Weights of a small image VQ-VAE: decoder activation silu, decoder widths [48, 48, 96, 192].
Rows from block 5 of the encoder, named by matrix and row number. Rows with one number belong to one neuron. Each number is 500 + 25 x the weight over the matrix's rms, rounded and kept within 0 to 999. All counts start at 0. Numbers have three digits each.
# u: gMLP up (value half) (encoder.blocks.5.mixer.u.weight, 1024x512), inputs 309-411
# v: gMLP up (gate half) (encoder.blocks.5.mixer.v.weight, 1024x512), inputs 309-411
# out: gMLP down (encoder.blocks.5.mixer.out.weight, 512x1024, transposed), outputs 309-411
u.226:510503485525523515489446477497482507480493487477487504458514523555493486488521494531514488509513510482506483463535542500480498506502479540511514561481517521480508528521486529462509522510494498514552483519504484473511487531515472493528499498502500504528518548462492470451465519456490481511481528524535484474496
v.226:475504490505471500472494455475499505535489487479512548491469493531487490511500501514506487465524491434499472531482487527514451517482572510515504509502473477501534499504499503523476501448532476529512512490523485452527478505517499487504493465519516498550510496489512518504513521504471484507495513526484532465532
out.226:472507526482503517519520531527477517500490552464500485521461521475473485505489534476522498477486560491499522523472518527497475535484483474514526461523481500487511450472516441513485482484507464491490483501524471507483531501526515520434528543499493491504478500483522544541480517513494551494456461462509497520467
u.227:515503483470515500494466495477495474517494492496521507499507493523488521494535504520483563451492481491494521498512517515463520462486526517514488528539483499494544450554483552509522498496484485469535470450505498480477464479520486494487476505507504557482525482505532472493498515515532506489508522490499506516491
v.227:511521511494522504493463488511490528516505527460490510505498519507500495486499495515474491521489516494503485523519472511512523502504524491462454506518482494497475506489526483494527515510466526431469487515535476494507489508485489532550535522518540469500468525476515489518528500548509479506561520520549478504502
out.227:460507520558515481519507529532516514507521474524494519502503492512499465482483493521556455510487497501476479488506484506493513516503444543484518478474504453481508494478501482511511499517449517543500509493520526486545510602481499525495510482526421464510492527460492531510531479498480529491523499478460491520471
u.228:459483429533537529470504488509500474476456498530529506472505502466515477512524505521493513470476512486536477497477508472488477538491515510477510493481481487537525504512547528499530499477516485519527496542522513459489509492514471465490469492483518494515561481492499492530506517522530519515484506500508509496504
v.228:526473466492567503500532488494519500515485495486503492493472502537504496495548552495495506488475491455534546504468504540493464474470494506521488503518514483498543535501529470541472524534491486484469552513492545492501488484491506527496477481507509502486501512478482452523482506513558464507521583506498518520495
out.228:513515534508446486481516477528478508517481514471500503515466521510499495495496501514504507527530509498492534531506470513536505491496513486550496443485509503460481471475519455457507474500516512479508481515475505512494527521505517573506514520522520500523501466487519499504468505469488531481498486481507490478535
u.229:482515492506479451476528506520512542454536455502492466489462502516488505520542484467568483531484483491524521522509474558521487488539489523480514472463515467469468478462519533470469456550499508492486515492524507444504480485492521496545520433485517505513546528518518462492496522531537520502478493424526571541482
v.229:491472472534553428508535467516534501494508467429473484443542502518484498514476484491534481441456463518445518497493473502526551503524495524506488490484511507473505504479492518511495476497543529481510512534507504528512511476524453527518467565543506513531428487544527505480521513468513468486493484511511499471489
out.229:494529512509496506548479513490519486468494518541491500480506489458504496495495495492487515500526482504479496488477457475536527522500505458468495496501447519504513488537500534494508509475506527493506483478503507509471490487497503514472536465479468493494478500494525484532496488497497511474484467546533466491502
u.230:527514530515484450460539495552545533464514448501453457494486502517505535469469500508526474467523507535478458482527527492526514477471463510498473479551469526500528470524425558474538533491525558521500503462494446472518505484485486516510491542526537452538536504530534522522487500563571548475486518535553545462468
v.230:520488501500474453514480487537497463520479459526468495534486459522549499445467517515505476474451483456521521493569525511521513470532519523487492479527501529509499470506515541532518492497519476533476543511470468456471488446486513508497514535502543502507498517504535477498531487528485549477501557505550517488467
out.230:458546536485453508508473521509521500576490496530514467508497486488562463505460549499527503556495484467526469473525488489528515519552544552468541517504503502495456524500528532538500555494529468487462521504506510507415473493537528479446512495508509531503478513500504460463522509486485481491493494506519515484525
u.231:473498479516518495511482483505548494486469518514496508516495524531455525514504471462506447526512519500449456482472522502510526488471531557513497485503514544512521448464458491515473487521542495536471477516493483496514527483497509463467546460487500471516551497460463512483492536467474519527537525525486432508543
v.231:511510475480498513519516520528484472509500479522473475488492463502497483490522531516519536515500491491484489509513491488536524492530532485486506504457517519470505501541488535504536479534478487554514473515503479484476475481493475469567405530510491519497533530483497477494500481492507497516475515543501461521500
out.231:537475501510546502515526485503490540484497527468520507473494492495480532502496525530482527535523525493497505535514475482544467497571511519481504540483502508512506517475521543471482521514476503492522512514495535519487488481512499513464469553522481561467471496516453524529501514487472461518508494529496520508496
u.232:491514518531508499486485486536520540502498539476466488470462493471500501506514467502518510494471501484536483521489507493502493503512522508469547501480456513510511518517467505508499492489450499525491480500482513513503570516542501491515488524559502504454494506513510494471531509501479516513521467472518489517493
v.232:472500502492508497479505505559490485567501530503508491511469517477494524521493489537514492523490513473485532442498509509471536475497487478487478485529507509510475484483527498471489468488470476497492491513500493501511500538519485547463510505468500509458516518517491470507486521465511506487483460486485513499512
out.232:508466446502496480495503508531491480567514457530531495492474497491484479479411535484510510502506509452494551497519490558464501462537511490505507469547537490479486536499492507499491508486509474466505516487507511513537520535512464520496489522499471524507484475472483502542478515507474522489524553484515464490509
u.233:528495502491447486477492493472498513554485505501469515496470487508526506535538453475503490496502493492494496547534524530487457499432502514531473490528507482537536491475534532503475501473503486521522531509516495489467475488503533520436534445487519486508474484510481509498493499509496510521511500497516567500512
v.233:479458504489474522469490511507471474463497496463496425510467529486526543506487492448508492514512521533515507507544479501502503512498523507494501542516493535507474503505470526480523504520526484496505502504496474438485476508509502520508520486565516510528479499486489536443520540549541492495494512513507510491523
out.233:471503444480551540523476502508506507451491513496496489487477526489500542457486509479511488502505493455538540548494494508518511478513492504533496530496531513511479497517477498467496469510504489480494470477497506470518552552485485488550511534556496483510497508506471543466507522524512499489491490487483504540486
u.234:501503503537516485484485479472545475453480517557487532539493486508534523509530502469478536496470487516513519544518470555533496492496546482465488513499510540486431528457539474496454533528468463496522503503460478476533510540535506464529504499521500504503532474496461499499506490512499521466528505513508479493493
v.234:467539504497510495464480464519481526503496513451495488521464493506495504491500528514498514496485527501450517490486509500479478526482516529533494525503515508521484547503471515519510517483478460468479475494543479524527507519530537523489511465494527517528499499480535526507509487509507514500534511479530513485512
out.234:489476489509521534497504477540457541590513498466489486493483497498472522483488502533494476544499523486502507467483479490471534480514502510539499495512488480502495509506496500556576478445532510523514494479550509487510481493517499543479466513481478472491541492486492513515515505520497495495473527494498529500525