A small image VQ-VAE, trained from scratch.
Data: trained on crops of objects in photos (Visual Genome), 61751 training examples, 60.1 epochs.
Rows from block 5 of the encoder, named by matrix and row number. Rows with one number belong to one neuron. Each number is 128 + 32 x the weight over the matrix's rms, rounded and kept within 0 to 255. All counts start at 0. Numbers have three digits each.
# u: gMLP up (value half) (encoder.blocks.5.mixer.u.weight, 1024x512), inputs 0-102
# v: gMLP up (gate half) (encoder.blocks.5.mixer.v.weight, 1024x512), inputs 0-102
# out: gMLP down (encoder.blocks.5.mixer.out.weight, 512x1024, transposed), outputs 0-102
u.176:159180200130126114125117091093095126129181130098099110140111132165165136105158167125129124143120151171125159065172126099134163151131155135137114116124133121175117142125111157173139162096068113114127096159159135060157126160139114132118143099116117110186121128146134138078151121099155137132201088107069115153097
v.176:164130106160103144168138131159172145114123120160134115151163099150150183105142132097107088115153171153177117122171146080142163063183124145137155124147138135127131203114150124104170161135143171117134090137123225114094102131147128102139191151099135140126121111075086123129135201097140092158096111094116117116142
out.176:137104132094147089078189078166195064102121164112168111064071139117085115117100137172141178140140120103157058132156125041066108130147100210110171151181125111105149150159105113161128104190159203115111180143121178109124125183083100143230146137171110182117099043160114020104067120157182130182074121145152181103152
u.177:153164128127107223143133136109170159098142098097066117144124167109152129099188127115150126145155119041093139139123111121188153115193136161120129124101136123152192151112099077110207116153066102078123140141123119143125105077113122107136129158095152143135209133111155086110140116150068172125138111193163167121125
v.177:133100062126104150103131195185118155096098138122138166121117099091095170109138147106142141095130099095135160130144123169137149141103088099079194117110149154103104099147095113143133113176094147149092153102141142146100149164110153116173176128096173131130071121156189115133163116096126145131112191167151157167124
out.177:147085107132096100129122139159127103099176102153181102154146177091102101180137107102069105107079097101096088088114102122085133086091177121151174102141107068119123058135124139179068093173086152135138079157134184128085136101123149162099077166193113114119148166186119149164083142113130141135081125104113171180200
u.178:145110117135049122092163123151145145151162084136128101102153129115111122127182115139141143143103125170124156103224126153116114123143122157160176083094135112188119173079133150161150173200154065096083192153075111153126108123136097163142067146169174199147119119108165135095105121086149097159143099154188070142156
v.178:074098141099110151108108066057127099087086160148112167127102086117167127121103160129076167182107114187113090105077111123107159193157152120129146159169119130151086122128146092154159133130136235149111138124121129137171180084075199164137119111137111143128132141130126170085117127126133112132135115111125143103132
out.178:118179088151139110086142139081089152109122136096142160105137178149137115182067125089073128049149147129061132152042144135066086140116080092158073213166071157114111128133096115134136106141121145129121109098195101121121078154114150117156112173096088099137137151147073121146137130128182154127103109158079145111119
u.179:119139097155134123128146154133102095179101056157151028166046123161186122123116135139117154132134105142082108106074137133138098134146134131160141138114137143162102107122111147127115091133126153100135163137130148123079130121171125120137168105126093126114120140170105118088141148127151075130086160079195093075102
v.179:132164128090148135116121136110144079150117065129162182095133160134114152066084121143094137108121137083170087127191129167095145090103116097168153156137115144111070104128103112141153139148087175089165139123074114133138170087163094116105110116131123110126135167127072125126160149135126128136160111167122147086116
out.179:058138166090070126076148147115120122106164153121131134079113093126098094122081154140103138113168162082150119148155075095068153129119093186156112092140082118113110132124116126134125145137137119145084169122125154108186139121126102116128145145126135136118158070052091083163120140148081095166111135135126148188135
u.180:113154156120127177153137173064113136124124136139130144108189055157131112153126118106120166125118113117104077209087144179136141132081129128118104100134117103132151121089112112145179187138180115072155110134130111119147155081177101133191168100114054144093110112165120120084133154095114164095136151089142109114187
v.180:173070127167125107088122107084106120196116144113120104188097169125106134133092136104134152112098155111135119169102174121145086196149144070136123175139095102081135139104164148157091087120138128192144091096144130168155161086140087103130202150141132117076193093151125128126143060112137141128079128101181114148108
out.180:092159036079099152146183080133122156084157155085207122132088146148080146136156093115215131156152049153155102112125071145127192113179129093111153157158158132122120100137175144061112123132107167153101171162118177172069176142128204097102110153114146136131166132110142185137158106142151105142095097113102174074124
u.181:154146136176129168134165164116144132113076091123161096109169116120090108108145157099143131075178131054114162095082123101129145065168190114206113056158093125152136216124164096102103100108154117155120135099169124143114141139178083144189089122187156159244131157176111130131191087093126161154129123136180050164151
v.181:160124099065110084153101167133087192113128164135115193139126087090125112134103125152143088143077075134162178132179150153146132109131110170110149136117126159113150151112113121149073127116057085125137141138143147135137128141143150139132117144111167179142134114130105228082128090166146149142100113117130137086105
out.181:120151161093062161106108060124069115114169149128141101177134156126084144160067095159081141158066125194119088067231078177125135148085068113069112136074106164067082078084142121126092056149131121125131196128162157113115125116104175089144065133132138118148149098108122138116142115088180083148090116113104125109120
u.182:087139128143062135053117148118154117122130072100096117180172160114036102157104142103142117129087126132076085098095135139136128107050087128151150141166156068178148098139155140087139113128117123141134143144112134147136187128110089137117092112119127178118058074146180132139045116159203054116143088109110102155145
v.182:137137191168147167129132124189116091097144127131191128141155177088177098094096098153103115085126126142126124125136155119105133191148141115121161121128154096038128141145156152118120127078104172198115122121143147124114129081138115149123108172122099191131127118111132101103164097109123191145123121134086091131154
out.182:124192114142155108170191142138102118143091134143167150115135133129199103135144145099148102119191156067092118101129134132177141124166164125149121134104080128057117164116139114130171153103133093138169099142139101098062149126154148136117088152074122116112117173055091121128150108125112073135124127127148159072102
u.183:130164121158126123199150110161136143094078112191174086155128184076133067163119096158170153183149163135133131111097130135135111090112113164145077152132143159149131136123135137074165117115143111100079197124175119129137115134137079081121147081132125146095129088107156113186089203119150160128113185139093121109136
v.183:131196103112144103139143113153093173148136160119094117147168101109109124125072085149133067135105135119108075115137176132125177070123139136063157162156100150102142112178149087187103101139097143159136142152158103111108188124115085116141142142105194136138160128131110152111117134142139151072145134104135128140170
out.183:129104154113157181117140140074126111211116137176118119107118113133169174126133083150065124083125108067109081095134134119172175081153182178086146111142123144137187092124158108118077114134110204129182137152124116106125131133136139150117077203076087142169100169171123173097141128080154142079118130149102162109083
u.184:124102181146117148150189151132080119061099159134123145083174122184123126125132091145089077185131144138164125132138115112113135105127078073109189148080203104135126122119137236154140128169092089100079218165072153095161178145097084135159133147140122082114088129088138135113163168150158172124207122134103125120147
v.184:108115081117152114110102109108161082168113131139124178126100113114218091125150157150197166151110122048102181111099153122111154146168082123070125174074103128102028152137076097098166209160094136111120209102135158092165130103123142136172122186132069157130171122111140076151025103139115154116128090144083156116069
out.184:088110085175172116135106079075130108208144096142118156124101131100160140141142132139170151150119159109141135144077111149073109058171175095132148183183053087088094155152138074109134204114199139131129135091185126162146107121124169105101140101132173130109207186088121104145126102091153044134122072083160126208088